config.toml
arch = "unet"
model = "image colorization model"
dataset = "photos of plants and fungi (iNaturalist)"
train_examples = 22605
image_size = 32
crop_scale_min = 0.7
horizontal_flip = true
translate = 0.06
color_jitter = 0.2
task = "colorization"
loss = "mse"
norm = "batchnorm"
hidden_act = "silu"
widths = [64, 128, 256]
blocks_per_level = 2
block = "basic"
attention = false
upsampling = "pixel_shuffle"
init = "orthogonal"
residual_init = "none"
optimizer = "muon"
muon_scale = "original"
learning_rate = 0.011
momentum = 0.95
nesterov = true
orthogonalizer = "polar_express"
adamw_lr_other_params = 0.0025
max_grad_norm = 5.0
max_steps = 13200
batch_size = 256
epochs = 149.5
lr_schedule = "wsd_sqrt"
decay_fraction = 0.3
final_lr_fraction = 0.01
warmup_steps = 660
weight_decay = 0.02
adamw_weight_decay_other_params = 0
Rows from block 4, named by matrix and row number. Rows with one number belong to one channel. Each number is 128 + 24 x the weight over its row's rms, rounded and kept within 0 to 255. All counts start at 0. After the name is the row's rms in percent of the matrix's.
# convs0: first 3x3 conv (model.mid.0.convs.0.weight, 256x256x3x3), inputs 72-83, a 3x3 kernel for each
# convs1: second 3x3 conv (model.mid.0.convs.1.weight, 256x256x3x3, transposed), outputs 72-83, a 3x3 kernel for each
convs0.142 096 [141 140 133 127 130 137 124 125 144 142 138 112 142 125 124 169 116 144 153 138 152  97  99 118 117 139 158 130  97 134 128 112 114  98  90  99 144 133 135 158 146 115  96  96  90 196 155 138 147 136 128 123 115 100 132 150 116 113 148 154 152 172 150 193 162 155 140 117 109  90 111 102 136 142 127 124 137 132 107 124 133 157 163 149 153 136 138 110 133 118  55  54 113  74 104 121 112 156 157 135 128 114 176 155 168 157 111 148]
convs1.142 089 [141 125 103 154 118 118 125 116 114 101 125 132 133 157 126 147 139 118 141 114  98  95  89  87 107 118 113 134 139 107 156 127  98 140 142  98 172 153 116 168 173 119 151 146 127 112 130 142  80  92 104 115  95 102 118 125 135 133 111 131 130 120 119 141 134 144 121 123 129 109 121 122 129 105 105 137 129 114 106 110 107 143 151 132 101 112 134 115 128 139 109  98 107 114 117 133 105 120 122 137 143 141 107 127 127  73  90  97]
convs0.143 104 [149 119 132 143 120 117 131 129 123 143 145 152 174 159 131 164 135 118 130 169 142 140 120  97 155 142  86 140 152 154 154 174 139 130 130 168 113 106 102 155 122  95 151 126 117  95 106 112  57 142 130 101 193 160 107  77 137 119 118 145 114  94 101 114 127 125  93  80  75  99  80  96 126 115 103 160 130 129 146 144 136 113 114  93 161 134 113 169 108 124 152 147  70 158 128 133 202 162 117 142 117 131 150 116 141 132 113 139]
convs1.143 103 [118 116 116 130 109 133 122 123 144 148 149 146 118  92 119 109  97  66 124 128  98 114 148 135 122 137 149 125 140 110 129 128 124 106 110 131 134 160 120 153 145  86 107 107  98  42  97 101  91  93 114 112 134 125 138 173 125 117 136 129  96 120 124 108 133 100 122 171 131 103 141 125  89 110 124 108 108 104 148  93 123  98 130  86 102 120  89 145 133  91 161 135 100 140 120  71 110 137 118 152 108 166 161 107 160 142 119 137]
convs0.144 103 [120 118 144 108 103 129 115 137 119 127 138 138 127 140 131 114 108 137 140 119 116 120 112  98  60 136 116 114 146 164 111 107 126 119 101 155 115 110 147 112  96 109 154 120 121 147 161 109 153 160 175 153 142 162  98 150 107 101 140 150 108 169 176 111 103 103  84 110 138 128 104 130 130 125 110 132 154 105 134 138 101 133 126 148 116 145 121 127 148 102 176 147 152 129 113  88 128  97  99 117 101 153 112 103 140 141 108 125]
convs1.144 111 [177 141 175 156 149 203 160 139 171 140 169  81 112 123  85 107 122 124 114 141 154 168 159 139 189 151 134 138 161 149 146 181 164 147 182 173 163  95 160 166 120 151 130 148 150 113 107  75 129 120 118 122 120 121 134  92 113 126 115 112 140 109 136 169 146 140 170 148 160 166 136 129 126  92 119 160 138 124 106 115 115 148 111 115 162 151 129 117 181 163 129 157 105 125 144 118 122 140  95  97 108 118 109  91  82 105 125  95]
convs0.145 099 [118 113 109 118 124 119  99 133 117 113 136 133 115 106 127 147 120  99  95  90 119 159  99 119 165 148 170 149 151 108 124 104  84 143 158 123 143 142 133 115  99 118 117 140 146 138 108 121  93 131  89  98 149 115 116 141 126 108 128 139 103 118 122 142 129 163  91 123 113  94  93  95 106  93  65 119 117 104 157 183 164  91 122 102 105 118 143 135 147 120 174 172 141 146 139 134 158 195 140 124 130 119 116 125 110 110 111 100]
convs1.145 111 [148 131 144 126 118 101 140  99 116 139  98 147 128 128 135  72 103 133 103 106 106 120 154 141 135 145 138 143 134 172 116 121 171 113 132 159 118 129 149 161 113 127 167 160 147 138 133 119 123 144 137  93 112 122 129 136 156 146 147 145 135 128  90 153 157 144 118 130 121  97 101  91 118 106 103 111 124 130 160 128 111 135 137 130 118 118 116 134 117 147 140 145 157 153 115  88 151 143 123 164 167 137 153 152 128 142 137 130]
convs0.146 101 [137 130 108 136 122 119 123 114 111 121 133 128 122 132 125 119 128 112  98  90 151 116 118 165 104 117 151 125 162 114 144 165 145 155 148 199 140 122 137 158 140 154 152 148 142 110 115  98 136 133  85 157 129 101 172 145 138 139 131 129 149 122 117 164 142 100 158 109  49 159 117  57 108 106 113 101  94 117 125 100 155 152 139 143 154 100 120 142  80 124 116 140 171 154 146 127 147 141 145 108 110 102 125 135 127 117 120 136]
convs1.146 122 [151 154 144 138 140 130 141 119 137 140 166 153 137 146 149 114 169 138 139 177 154 130 162 141 116 163 145 146 160 147 114 115 121  96 128 107 111 127 112 131 118 127 121  97 103 105 115 104 123 107 100 124  95  95 147 119 127 163 101 117 118 106 120 231 131 108 222 110  88 178 103  74 146  89 121 127 130 122 127 154 160 155 116 117 199 104 107 174 131 157 144 149 166 128  98 155 144 102 118 127 106 119 107 117 118 157 149 171]
convs0.147 102 [124 132 122 138 149 129 135 152 118 144 141 142 122 134 154 120 180 187 141 147 122 131 164 146 118 151 118 124 130 103 110 129 150 166 108 151 144 134 136  87 109 105  97 104  85 159 170 102 149 155 150 175 164 132 120 112 108 131 124 125 134 127 151 116 118  84 170 127 121 120 114 119 149 168 138 128 119 137 117 104 113 123 101 138 109  89 131 148  87 123 154 144 103 174 153 136 150 151 126  96 115 101 138 171 146 144 148 157]
convs1.147 102 [143 121  91 138 141 128  88  89 107  62  74 106  85 107 110 117  93 128 103 108 112  79  79  83  91 101 101 112 105 114 127 138 151  80 104 145  97  83 104 104 124 170  95 100 112 147 158 120 107 138 108 118 125 111 150 135 141 116 138 157 129 147 154  92  92 109 122 121 112 138 146 147 135 115 147 136  90  95  87 106 129 129 130 104 121 140 143 113 118 156 125 120 132 112  77  84 125 131  93 143 160 164 148 147 137 128 115 126]
convs0.148 099 [156 113 114 147 108 115 127 121 107 136 126 140 131 134 131 133 128 132 147 157 100 124  94 113 132 109 122 125 188 144  98 180 142 118 173 161 160 115 147 136  93 134  98 109 133 108 123 120 131 141 167 105 133 167 106 133 143 120 128 139 139 108 158 185 108  94 165 118  79 132  76 100 153 123 135 103 127 141 121 109 101 136 137 138 127 147 138 120 106 103 120 102  76 133 136  87 147 163 108 162 118 125 133 101 148 154 117 131]
convs1.148 088 [116 102  80 100 144 112 131 151  68 145 140 113 111 141 128 149 171 187 137 155  87 129 156 145 133 145 160 114  93 169 118  99 126 131  97 111 132 131  93 127 153  75 108  86 105 116 101 104  97  86 133 105 123 134 162 144 127 151 141 151 146 131 134 171 142 114 183 131 111 148 116 104 135 105  89 131 135 138 153 100 124 167 161 127 142 195 158 158 146 129 136  84 113 140 133 126 127 125 142 124 101 117 141 129 130 137 143 156]
convs0.149 099 [109 117 131 116 130 121 115 112 111 132 123 158 142 131 142 143 134 137 130  98 107  98  69  65 196 143 141 125 144 119 101 131  99 142 158 167 145 133 127 137 108  91 158 110 129 111 144 139 114 105 158 158 130 134 117 132 101 134 148 119 105 129 130 126 132 139 120 160 151 141 141 111 128 125 141 113 145 140 113 123 126 136 130 104 167 121 138 179 146 135 126 146 159 123 110 139 132 147 134 138 107 120 157 141  92 205 172 132]
convs1.149 108 [125 142 157 142 147 140 149 201 174 127 133 116 109 126 138  84 102 105 135 129 133 161 178 161 166 212 181  94 100 140 128 117 150 144 119 110 202 157 126 213 198 156 169 169 155 102 146 144  91 124 128  79 104 123  99 121 127 134 110 105 155 101  82 152 132 130 148 155 158 119 122 148 125 118 136 148 154 153 138 127  83 146 166 143 105 110 157 110 120 147 108 146 193  71 104 101 115 126 125 126 141 118 181 146 125 179 149 118]
convs0.150 107 [136 131 136 117 132 118 125 136 132 122 137 112 147 132 124 165 142 136 112 138 133 142 141 126 125 125 124 146 158 151 139 146 161  81 124 119 114 117 106 131 103  98 126 138 115 139 117 129 134 114 102 115 117 119  97 133 155  74 157 148 117 120 111 102 107 143 103 114 133  97 123 119 128 110 131 115 123 127 122 114 162 124 127 115 103 125 108 135 104 105 159 146 156 165 111 153 110 110 137 157 123 153 158 121 148 124 140 150]
convs1.150 098 [128  95 128 117 112 110 101 123 110 140 149 107 137 123 116 182 139 144 134 158 161 129 172 179 146 183 145 108 113 118 104  98 114 100 113 127 138 168 165 131 126 148 111 112 130 108 112 128 132 143  96 152 166  92 124 158  92 100 115  88  87 107  75 125 123 127 139 146 131 134 120 106 130 115 125 125 127 105 119 114 108 171 148  96 163 162 126 142 123 106 155 156 148 123 123 103 136 112 154 158 155 153 147 141 146 132 105 112]
convs0.151 103 [147 158 149 130 139 129 107 118 123 109 120 134 119 121 128 130 132 126 170 159 132 125 142 148 128  98 101 121 129 144  97 107 116 142  97 104 121 129 166 150 146 140 134 151 127 136 130 112 118 127 122 149 147 126 141 175 152 122 133 121 130 132 164 109 109 103  93 104  83 102  94  65 125 100  94  98 115 114 126 130 155 131 109 104 150 130 125 162 142 149 125 121 115  94 124 120  88  92  99 144 127 121 134 109 125 134 118 127]
convs1.151 102 [ 94 144 144 123 115 128 136 116 114 108 139 157 138 161 153 131 149 132 130 110 106 110 124 121 113 109 120 144 145 124 135 131 104 121 107 100  90 103 141 123 115 131 112 118 119 119 135 135  74  83 122 131 137 162 133 101  80 115 116 126 132 110 121 148 131 143 161 149 141 174 171 147 103 105 107 139 144 136 115 117 112 124 141 141 147 158 154 147 173 186 130 140 144 133 135 126 133 131  95 133 118 125 109 128 141  89  92 109]
convs0.152 101 [131 133 123 143 126 144 158 121 117 149 147 136 158 151 156 107 139 136 135 171 116 103 137 142 122 139 128  80 129 123  92 113 113 160 117 106 143 144  98 110 134 121 110 109 120 131 111 139  95  82 106 107  97 108 107 102 136  88  91 110 129 109  81 122 106  90 139 146 128 135 101  86 146 153 140 125 125 137 107 127 122  94 142 116  88 112 124 122 142 129  92 113 139 109 101 130  79 128  84 139 129 104 151 133 106 132 126  98]
convs1.152 110 [ 99 106 116 111  86 121 145 106 129  84 100 128 128 163 167 157 134 130 132 129 121 110 113 125 112 116 124 118 114 123 147 125 104 159 175 157 112 117 129  99 110 139 127 104 118 165 165 141 128 146 141 120 117 114 161 131  88 145 176 130 131 147 137 156 148 138 131 119 111 119 117 120 126 126 105 124 136 179 106 113 132 193 159 113 152 190 138 116 147 126 121 133 146 145 113 121 151 134 141 144 107 134 140 114 117 123 131 116]
convs0.153 099 [130 117 117 150 136 141 139 140 137 148 131 116 128 143 117 130 142 113 189 154 153 159 128 145 128  84 135 133 122 125 119 117 163 117 164 177 166 149 141 143 149 173 134 132 114 136 155 162 160 158 124 129 160 105 122  98 131 147  99 133 180 150 148  80 121 147  74 106 152  94  95 171 122 132 125 135 138 130 148 127 127 104 118 159 140  80 160 137 105 117 165 141 166 115 124 142 117 137 132 164 145 147 146 162 152 153 153 112]
convs1.153 099 [ 67 108 121  90 126 167 114 144 144 136 138 111 122 131  77 138 148  73 149 150 189 121 126 136 121 131 113 113 158 166 156 126 154 128  89 144 106 159 101 109 143  83 101 126  97 144 123 100 174 129 146 155 150 141 116 139  96 112 128  88  92 123  67  66 143 195  59 129 201  71 149 198 102 124 123 115 170 178 118 130 148  84 127 110  90 116  87 111 124 101 150 123 105 156 111 101 118 118  59 131  96 122 141 129 120 142 161 136]
convs0.154 106 [149 131 127 156 138 138 152 144 158 142 130 133 121 140 124 149 155 143 160 136 142 161 119 108 137 136 114 103 119 131 135 145 135 162 170 149 104 101 132  86  78  99 106  78 101 177 160 224 188 179 183 153 185 171 182 164 138 159 130 116 183 135 121 123  85  87  80  68 109 147  86 136 153 119 120 161 125 122 141 127 117 119 117 103 118 112 112 119  98  79 154 163 154 148 166 116 195 141 114 111 130 140 123 114 130 125  96 113]
convs1.154 080 [124 145 148 127 140 143 139 155 173 115  90 102 106 138 103 122 154 149 104 131 117 120 127  91  82 103  86 145 111 108 152 119  88 166 136 117 117 150 164  97 136 150  74  87 122 136 134 155 137 125 158 123 106 164 169 194 173 156 176 151 158 160 152 202 171 210 232 188 220 212 199 212 138 124 150 135 132 134 148 136 152 142 129  90 131 124 108 117  99 113 138  99  96 156 114 124 123 112  89 122 116 131 108 110 129  83 104 131]
convs0.155 099 [ 99 133 125 113 150 119 140 164 133 111 126 135 110 129 158 101 132 152  86  85 153 121 133 189 116 107 156 138 133 151 143  85 118 142 173 139 112 139 154 104 144 131 101 128 128 130 123 152 130 124 126 130 126 128 103 110 179 145 123 154 124 118 135 136  83 152  92 125 179 105 108 129 135 110 124 122 114 146 102 111 113 110 117 120 111 118 130  96 105 140 178 120 101 161  74 146 146 142 134  92 137 154 119 131 144 121 116 148]
convs1.155 108 [144 128  79 110 106 112 117  96 122 132 104 136 120 105 167 115 121 129 123 121 123 117 150 161 136 193 190 120 153 116 110 143  99 104 111 120 115 146  74 134 112 101 100 138 110 148 125 117 165 129 117 168 135  80 119 149 126 113 129  97 102 118  72 107 123 123  98 136 130 108 138 115 115 137 171 157 101 134 158 120 100  83 145 144 112 128 131 130 128 132 153 133 130 152 124 131 173 108 151 142 116 139 131 125 129 127  92 111]
convs0.156 100 [134 138 132 132 141 134 136 156 134 125 145 154 130 132 144 140  94 117 152 182 151 140 148 123 157 105 104 128 119 139 159 152 148 145 117 113 104 113 116  96  99 128 110 110 100 140 111 144 120 117 183  94  80 153 165 163 133 155 141 136 142  98 136  94 116 124  50 132 153  24 115 129 148 116 135 139 166 132 144 156 124 161 115 108 144 130 147 157 121 133 126 155 138 174 120 149 170 130 169 117  88 117  89  89 119 110 117 102]
convs1.156 114 [ 91  95 136  97  92 121 104 123 148  99 156 115  84 129 102 135 137  87 146 145 178 130 133 169  98 110 101 120 101 111 173 121 134 172 142 182 104 155 151 144 201 189 116 189 188 166 115 122 165 109 105 166 134 107 123 135 103 154 129 100 133 131  64  95 137 210  90 124 190 110 155 185 109  62  71 110  90 108  86 134 117 103  94 114 119  88 112 152 102 107 132 118 116 145 139 111 146 109  83 144 136 194 130 132 182 130 167 148]
convs0.157 103 [132 134 137 130 118 125 135 125 129 147 141 128 147 140 113 144 157 129 126 137 113  79 157 120  96  94 104 138 147 106 133 149 142 131 154 147 128 125 103 142 125 118 133 162 132 129 128  86 124 113 115 144 126 104 149 150 168 159 122 117 149 128 166 115 138  95  88 119  63 110 159  66 131 117 134 112 127 154 152 111 117 122 136 139 120 138 129 142 134 108 160 152 113 160 138 117 165 181 129 122 131 122 103 115 126 113 121 152]
convs1.157 109 [149 127 157 135 124 159 138 116 136 153 151 129 134 144 150 109 151 145 141 163 149 142 156 142 151 165 140 131 146 126 125 149 129 127 129 120 120 146 118 109 142 157 120 131 174  60  81 118  49  78 114  56  78  92 169 158 163 144 139 166 138 114 163 221 155 179 221 149 143 237 153 152 141 146 131 127 147 153 107 132 164 214 104 111 172 125 138 149 123 175 131 104 130 138 130 125 147 111  84  89 128 106  70 115 135  82 109 158]
convs0.158 100 [123 146 122 122 145 123 130 141 132 140 124 108 129  86  90 127 110  99 136 137 131 156 138 155 139 129 156 133 146 182  75 141 149  84  98 159 129 142 128 119 130 106 127 131 125 114 105 140  87 143 166 132 105 170 135 138 136 157 155 140 151 136 124 142 103  66 158 123  95 132 130 106 125 147 148 141 125 136 127 156 145 132 124 109 131  99 109 120 145 135 136 153 141 124 159 126 135 171 125 162 125 134 160 122 128 151 140 142]
convs1.158 105 [117  92  56 127  94  99 141 125  84 125 112 116 117  96 117 157 136 159  97  89  79 100 107  89 107 114 118 132 112  89 141 152 136 134 158 150 147 124 122 152 131  91 149 125 114 102 107 132 118 122  95 122 129  69 141 128 132 148 127 110 130 117 118 121  93  98 104  85  74 109 104  90 130 104 116 134 121 127 110 126 117 154 106 129 150 135 168 181 139 149 121 155 161 138 142 138 147 132 123 154 165 126 125 147 136 106 132 155]
convs0.159 096 [133 117 120 126 143 125 147 141 125 147 122 148 150 161 143 143 136 121 117 109 105 110  93 139  88  97 111 148 162 134 149 161 152 158 138 141 138 141 159 123 126 120 120 120 103 139 156  99 135 130 121 161 132 120 148 137  85 128 136 103 113 103 111 102  98 104  88 114 132 138 195 127 117 131 131 151 106 107 147 160 138 110 128 121 119 151 141 122 156 168 118  62  72 123 111 145 113 141 139 120 121  98 107 128 127 110 124  96]
convs1.159 099 [129 123  97 151 149 149 132 126 143  98 119 146  89 128 173 137 170 182 138 125 137 122 142 159 135 175 174 133 106 120 148 122 120 183 140 126 143 104  75 156 117 105 172 124 127  88 121 158  90 128 151  99 125 124 102 107 104 116 126 123 128 131 138  91 137 149 110 160 154 124 143 144 139 147 185 131 155 174 161 137 131  72 117 116 105 107 135 120 137 155 140 145 156 107 144 129 133 158 132 113 106 124 161 147 139 161 149 128]
convs0.160 081 [137 125 118 134 118 108 144 144 115 105 102 123  94  92 114 100 100 124 143  86 100 100 123 145 132 126 165  38 129 147  78 117 166  92 122 138 134 113 153 151 133 134 174 144 106 137 151 179 142 165 162 107 135 149 143 146 162 149 157 161 135 126 166 120 154 108 135 172  98 116 127 120 157 143 143 147 136 149 136 132 155 129 179 169 149 176 179 168 152 180 134 108  95 155 169 134 147 160  99 113 137 149 139 138 169 137 121 159]
convs1.160 088 [148 127 167 149 156 179 146 110 129 108 134 153 112 146 149 132 163 140 117 138 141 173 167 163 168 186 180  67 105 146  62 111 117  69  93  94 123  92  81 141  95  87 153 132  92 128 148 196 119 137 166 138 140 140 130 147 143 115 118 121 126 142 102 106  89 110 111  92 121 110 110 119  94 117 154 103 121 134  93 128 123  95  90 124 116 125 119 113 167 138  98 116 117  99  97  95 115 113 105 102 129 139 122 133 132 143 126 131]
convs0.161 099 [131 139 129 121 147 150 120 126 112 152 154 148 119  98 122 104  95  82 157 138 143 174 134  84 130 105 130 166 152 144 159 118 103 139 126 128 130 133 114 155 142 125 172 162 176 126 171 159 108 110  93 140 129  88 140 118  99 134 159 120  50  98 123 161 179 154 151 148 120 149 142 123 167 136 110 138 159 120 134 144 143 101 104 111  72  88 110 132 144 136 123 132 115 142 110 107 177 170 132 117 142 149 102 135 147 112 127 152]
convs1.161 111 [135 125  96 137 118  83 111  84  85 164 132 138 162 157 163 139 171 184 159 118 117 146 137 135 131  96  84  97 145 130 142 130 112 138 142 120  92  72 103 117  97 111 104 105 144  85  88 112  99 113 143  96 119 129 167 139 127 150 123 139 171 123 124 142 121 110 147 132  97 158 115 102 108 137 116 108  95 119 108 114 141 123 132 140  96 115 157 156 149 132 113  97 120 145 134 119 133 128 121 120 134 137 113 119 112  80  78 106]
convs0.162 099 [125 133 119 145 128 115 150 130 137 136 142 174 118 108 140 114  98 102 142 142 126 143 153 118 134 126 109 109 120 122 137 122 104 132 114 132 123 148 147 117 152 115 146 168 158 143  95  77 132 110 124 109 150 163 150 109  76 137 103 102  92 105 134 143 134 123 134 130 158 145 133 149  90 115 124 118 118 114 107 117 105  92 114 146 120 140 132 162 152 146  96  81 110 115 121 141 125 111  78 118  89  89 137 125 116 147 153 151]
convs1.162 093 [114 117 149 111 116 158 137 120 127 102 125 143 142 124 142 135 122 126 111 110 125 129 129 118 133 143 133 138 137 158 122  96 104 154  96  76 114  86 104 153 119 140 132 107 150 161 137 170 159 167 159 146 156 144 158 145 119 151 154 139 138 120 112 109 111 120 109 139 156 128 138 136 115 137 135 159 153 170 180 136 143 143 117  90 123 128  89 119 126 121  98 129 159 110 148 168 116 108 131 175 154 176 151 171 181 123 138 130]
convs0.163 103 [131 144 146 119 136 131 109 121 124 140 105 100 144 141 129 148 161 143  98 105 138  95  99 135 122 160 170 104 122 110 179 151 129 160 134 165  86 112 124 132 118 123 138 119 113 105 147 110 130 120 115 119 122 117 147 128 100 168 144 115 169 105  86 102 102 109  86  87 104  75 101 140 132 136 126 123 116 136 113 129 149 115 114 137 135 126 138 132 124 120 167 134 116 135 106 128 113 139 124 111  99 114 109  87 111 117  98 113]
convs1.163 094 [153 152 139 125 129 115 122 114 126  87  77 101 106 117 134 114 134 142 138 144 133 153 164 154 141 150 164 114 123 140 141 123 123 136 127 109 109 114 106 114 136 138 109 133 139 159 136 148 134 128 127 150 142 130 127 120 118 130 128 132 153 148 142 155 138 141 172 155 150 184 179 168 139 132 117 138 113 115 132 129 152 127 126 133 166 140 141 120 122 143 140 126 126 150 139 140 136 134 130 144 123 123 113 123 135 122 131 153]
convs0.164 101 [152 140 115 155 146 146 112 127 150 143 115 107 141 117 124  81  86 150  96 108 123 125 145 139  94  87  96  99 126 124  90  99  96  95 106  94 156 164 164 119 130 162  81  81 112 120 119 134 127  92  86 138 108 133 155 150 188  84 103 111  75  99  92 160 134 130 101 159 148 143 159 117 130 130 100 151 140 102 151 144 148 124 118 126 114 128 102 115 122 119 119 125 108 135 118 114  89  79  97 147 141 163 126 134 122 113 133 120]
convs1.164 096 [140 129 145 109  99 113 123 115 124 106 127 132 159 117 111 132 101 136 151 157 138 117 121 119  95  77  89  84  97 108 103  97 161  96 100 150 148 133 136 138 118  86 150 128  98 111 106 124 155 144 138 149  97 108 132 137 138 159 148 152 166 174 163 111 107 121 108  96 141 100 100 105 156 131 116 128 146 113 106 103 131 110  99 127  75 115 149 110 110 146 161 134 110 147 133 125 147 126 135 143 156 125 129 153  99 126 117 117]
convs0.165 099 [122 144 144 113 123 133 133 135 120 130 131 123 114 122 130 118 121 140 144 153 109 129 105 120 126 123 170 154 130 121 116 163 129 122 149 169 123 118 109 138 126 139 123 152 154 158 120 161 142 160 109 171 166 135 142 105 103 132 139 139 105 144 134  91 131 135 143 151 119 143 173 129 124 120 121 153  86 101 110 123 125 135 150 156 136 114 156 141 174 155 108 132 152  95 157 116 117 113 111 106 117 139  95 137 145  85 141 149]
convs1.165 110 [137  88 112 179 107 160 197 141 187 108 108 131 107 126 162 158 168 155 103 130 132 124 172 157 162 187 152  95 128 128 121 118 126 139 109 120 133 120 101 147 111  98 123 110  96 133 146 124 139 137 124 111 161 132 133 157 151  89 122  87 108 115  23 124 108 113 124 118 118 144 129 133 132 124 141 126 130 151 119 114 146  87 129 119  83 142 136 104 130 121 141 113 149 128 114 135 108  83 117 130 125 149 160 170 179 136 156 141]
convs0.166 102 [141 130 141 128 134 137 120 135 135  87 131 160 120 120 134 130 134 138 168 152 135 138 125 117 101 115  81 116 101 140 124 112 136 120  99 109 112  77 112 149  99 128 174 150 126 165 210 211 222 181 185 208 157 178 143 160 172 144 134 158 123 129 158 133 124 132 163 119 133 108  91 114 149 132 120 153 133 141 149 131 142 119 138 131 115 121 112 132 129 129 135 144 101 135 141 117 112 134 129 128 143 140 141 136 123 155 157 134]
convs1.166 117 [103 119 119 125 135 129 124  89  98 109 144 106 106 142 112 127 171 151 166 143 135 157 159 132 160 133 129 156 140 112 168 168 121 154 170 135 152 142 149 162 136 138 134 142 150 111 103 103 116 141 121 102 143 123 140 128 141 132 126 128 181 147 161 165 159 139 185 162 142 189 180 161 142 119 140 139 126 138 131 125 145 138 140 111 114 118 112 110 127 155 112 124  75 136 152 133 127 149 144  70  97 117  79  99 127 107 117 137]
convs0.167 097 [121 124 137 120 131 131 124 134 141 140 116 123 111 131 121 125 119 130  98  88 120  95  75  67 101  99 101 124 135 109  98 134 168 103 108 155 110 138 110 138 130 146 113 126 137 110  80 100 127 151 138 146 134 159 132 113  94 182 136  76 150  99  94  98 107 121 103 102 164  96  95 153 158 154 166 113 155 167 122 126 140 150 122  87 118 133 153  81 112 156  87  92 126  90  94 162 104 123 131  89 130 137  96 113 133 122  89 101]
convs1.167 098 [133 128 144 152 169 135 135 154 113 126 120 160 126 138 133 154 156 137 146 116 135 244 170 185 250 232 206  84  87 119 121  79 102 154 109 110 157  74 126 204 115  97 218 191 128 105 109 120 135 150 136 142 160 137 157 143 128 145 106 107 145 116 124 142 136 139 121 154 150 134 144 139 126  85  98 160 145 103 155 161 126 146 113 105 127 140  91 123 163 112 126 134 119 144 136 132 123 100 123 125 117  88 114 101 118 126 136 147]
convs0.168 103 [118 132 119 133 137 141 128 129 134 168 181 154 156 131 121 117 119 113 149 130 141 138 120 145  79 126 143 154 153 135 125 137 116  91 108 106 125 118 118 112 113 164 126 139 140 108 149 141 117 142 159 106 129 142 136 118 123 110 103 123  96 113 115 109  98  79  87 109  79 115 107  94 167 156 156 136 144 137 115 147 142 147 129 134 147  95 130 127 100 148  81  83 104 100 105  91 177 161  83 132 107 122 136 117 116 112 104  96]
convs1.168 098 [107 110 101 142 144  93 147 114  88 176 152 135 186 146 132 163 123  95 120 135 183  92 107 127  85 102 107  99 111 111 123  98 113 114 105  99 139 107 144  76  81  96 133 141 120 145 140  90 159 155 131 123 152 136 112 110 129  91 103 124 135 144 127 111 119 105 129 134 111 133 112 117  95 116 128 138 140 135 112 106 130  88 137 126 118 178 144 112 121 116 118 102 103 110 107 107 142 150 135 137 159 184 109 105 135 172 111 119]
convs0.169 104 [132 111 114 129 113 131 113 134 127 139 130 122 130 125 116 134 135 144 144 109 107 114 142 115  93 154 135 190 185 137 152 160 128 147 127 114 120 124 124 122 135 144 120 140 152 164 189 140 122 129 102  77 130 177 118 141 116 144 144 115 147 107 119 126 138 168 137 166 134 121  95  77 134 141 153 134 138 186 129 154 135 125 158 116 128 139 137 139 155 131 138 119 163 141 129 164 128 145 129 120  95 139 123 122 149 116 174 134]
convs1.169 085 [159 123 144 143 130 118 138 136 127 103 115 146 101 103 103 126 145 148  86 102  89 129 136 104 129 163 123 109 125 151 119 166 150 128 150 173 102 131 126  88 110  77 122 121 104 133 151 156  96 146 137 129 134 161 152 164 135 101 123 116 114 137 150 147 157 194 122 152 178 146 135 176 118 104 100 153 164 124 130 169 141  98 115 111  96  87 122 115 124 137 102 122 136 137  91  99 152 120 100 136 114 126 141 141 147 125 157 152]
convs0.170 102 [122 112 118 127 141 135 124 140 121 133 128  93 113 126 119  92 142 126  95 135 121 111 122 124 159 107 154  85 117 144 109 117 183 128 107 159 120 136 116 135 122 125 116  98 139 144 183 161 144 155 186 150 146 164 151 159  85 164 156  87 125 126 124 148 135 147 167 124  95 119 104 143  95 112  87 110 108 105 133 158 132 105 147 139 133 126 174 144  94 162  89 106  92 162 146  80 102 100  81 119 110 130 132 129 156 104 138 167]
convs1.170 099 [131  94  93 136 119 113 102 111  99 127 153 143 134 120 141 130 138 148 109 121 148 152 147 164 178 175 155 130 160 155 135 154 154 123 125 127 117 149  92 151 146 118 159 161 159 143 151 113 134 132 142 136 136 145 118 116 101 109 100  95  58 102  90 158 145 183 138 140 180 134 118 157 160  86 123 152 131 156 162 142 138 107 123  88  99 112  93 117 128 125 115 146 120  79  71  92  89 119  99 114  97 116 145 119 125 116 129 119]
convs0.171 097 [141 118 135 132 123 119 122 136 120 141 126 122 129 121 126 128 116 131 114 110 121 104 107 137 131 134 131  94  90 137  95 117 121 116 100 120 123  90  97 110  90  79 106  89  82 137 136 139 122 108 118  71  84  97 106 129 128  99 105 128 117 106 107 124 112  97  86 108  99  91 106 119 128 113 123 123 118 135 138 131 115 114  90  90 119 137 119 123 130 114  92 125 148  96  98 104 109  82  88 119  92 107 114 123 112 123 119 127]
convs1.171 082 [155 139 121 126 131 113 123 104  98 103 152 162  99 140 150 116 117 109 101 104 118 113  98 120 100 105 122  97 145 184  91 152 191 109 131 179 149 155 158 122 143 123 135 142 134 126 145 106 140 141 115 139 122 135 132 114 112 148 150 124 148 165 137 133 129 170 155 143 183 160 141 163 104  91 135 148  90  88 121 135  73  98 104 144 122  94 127 174 171 144 125 149 104  72 142 135 101  91 127 111 112 115 136 125 116 122 116 111]
convs0.172 107 [137 124 101 124 124 137 129 138 122 138 134 132 122 133 154 140 133 162 119 125 110 124 109 117  98  91 115 191 166 170 159 113 181 102 100 138 154 145 129 168 153 134 152 155 132 135 118 138 157 119 131  95 117 102 133 166 185  91  99 135 111 125 126  91 120 130 104 104 126 106 115 106 125 141 112 153 150 159 151 143 102 147 113 115 137 100 126 154 133 126 127 139 134 131 143 147 109 153 146  78 111 128 120 117 132 124 104 109]
convs1.172 110 [117 127 121 114 113 111 113 130 107 151 164 194 182 146 140 161 135 132 137 172 165 140 158 155 140 148 140 136 125 122 117 120 131  84 113 123  84  72 125 111  64 103 100  80 123 112 147 142 130 117 111 139 101 119 132 138 129 107 133 111 106 113 132 152 149 136 150 119 111 134 116  90 123 132 124 111 117 114 108  85 162 116 113 121 142 129  94 144 125 100 158 127 139 145 119 110  83  98 130 177 159 166 131 100 134 131 113 103]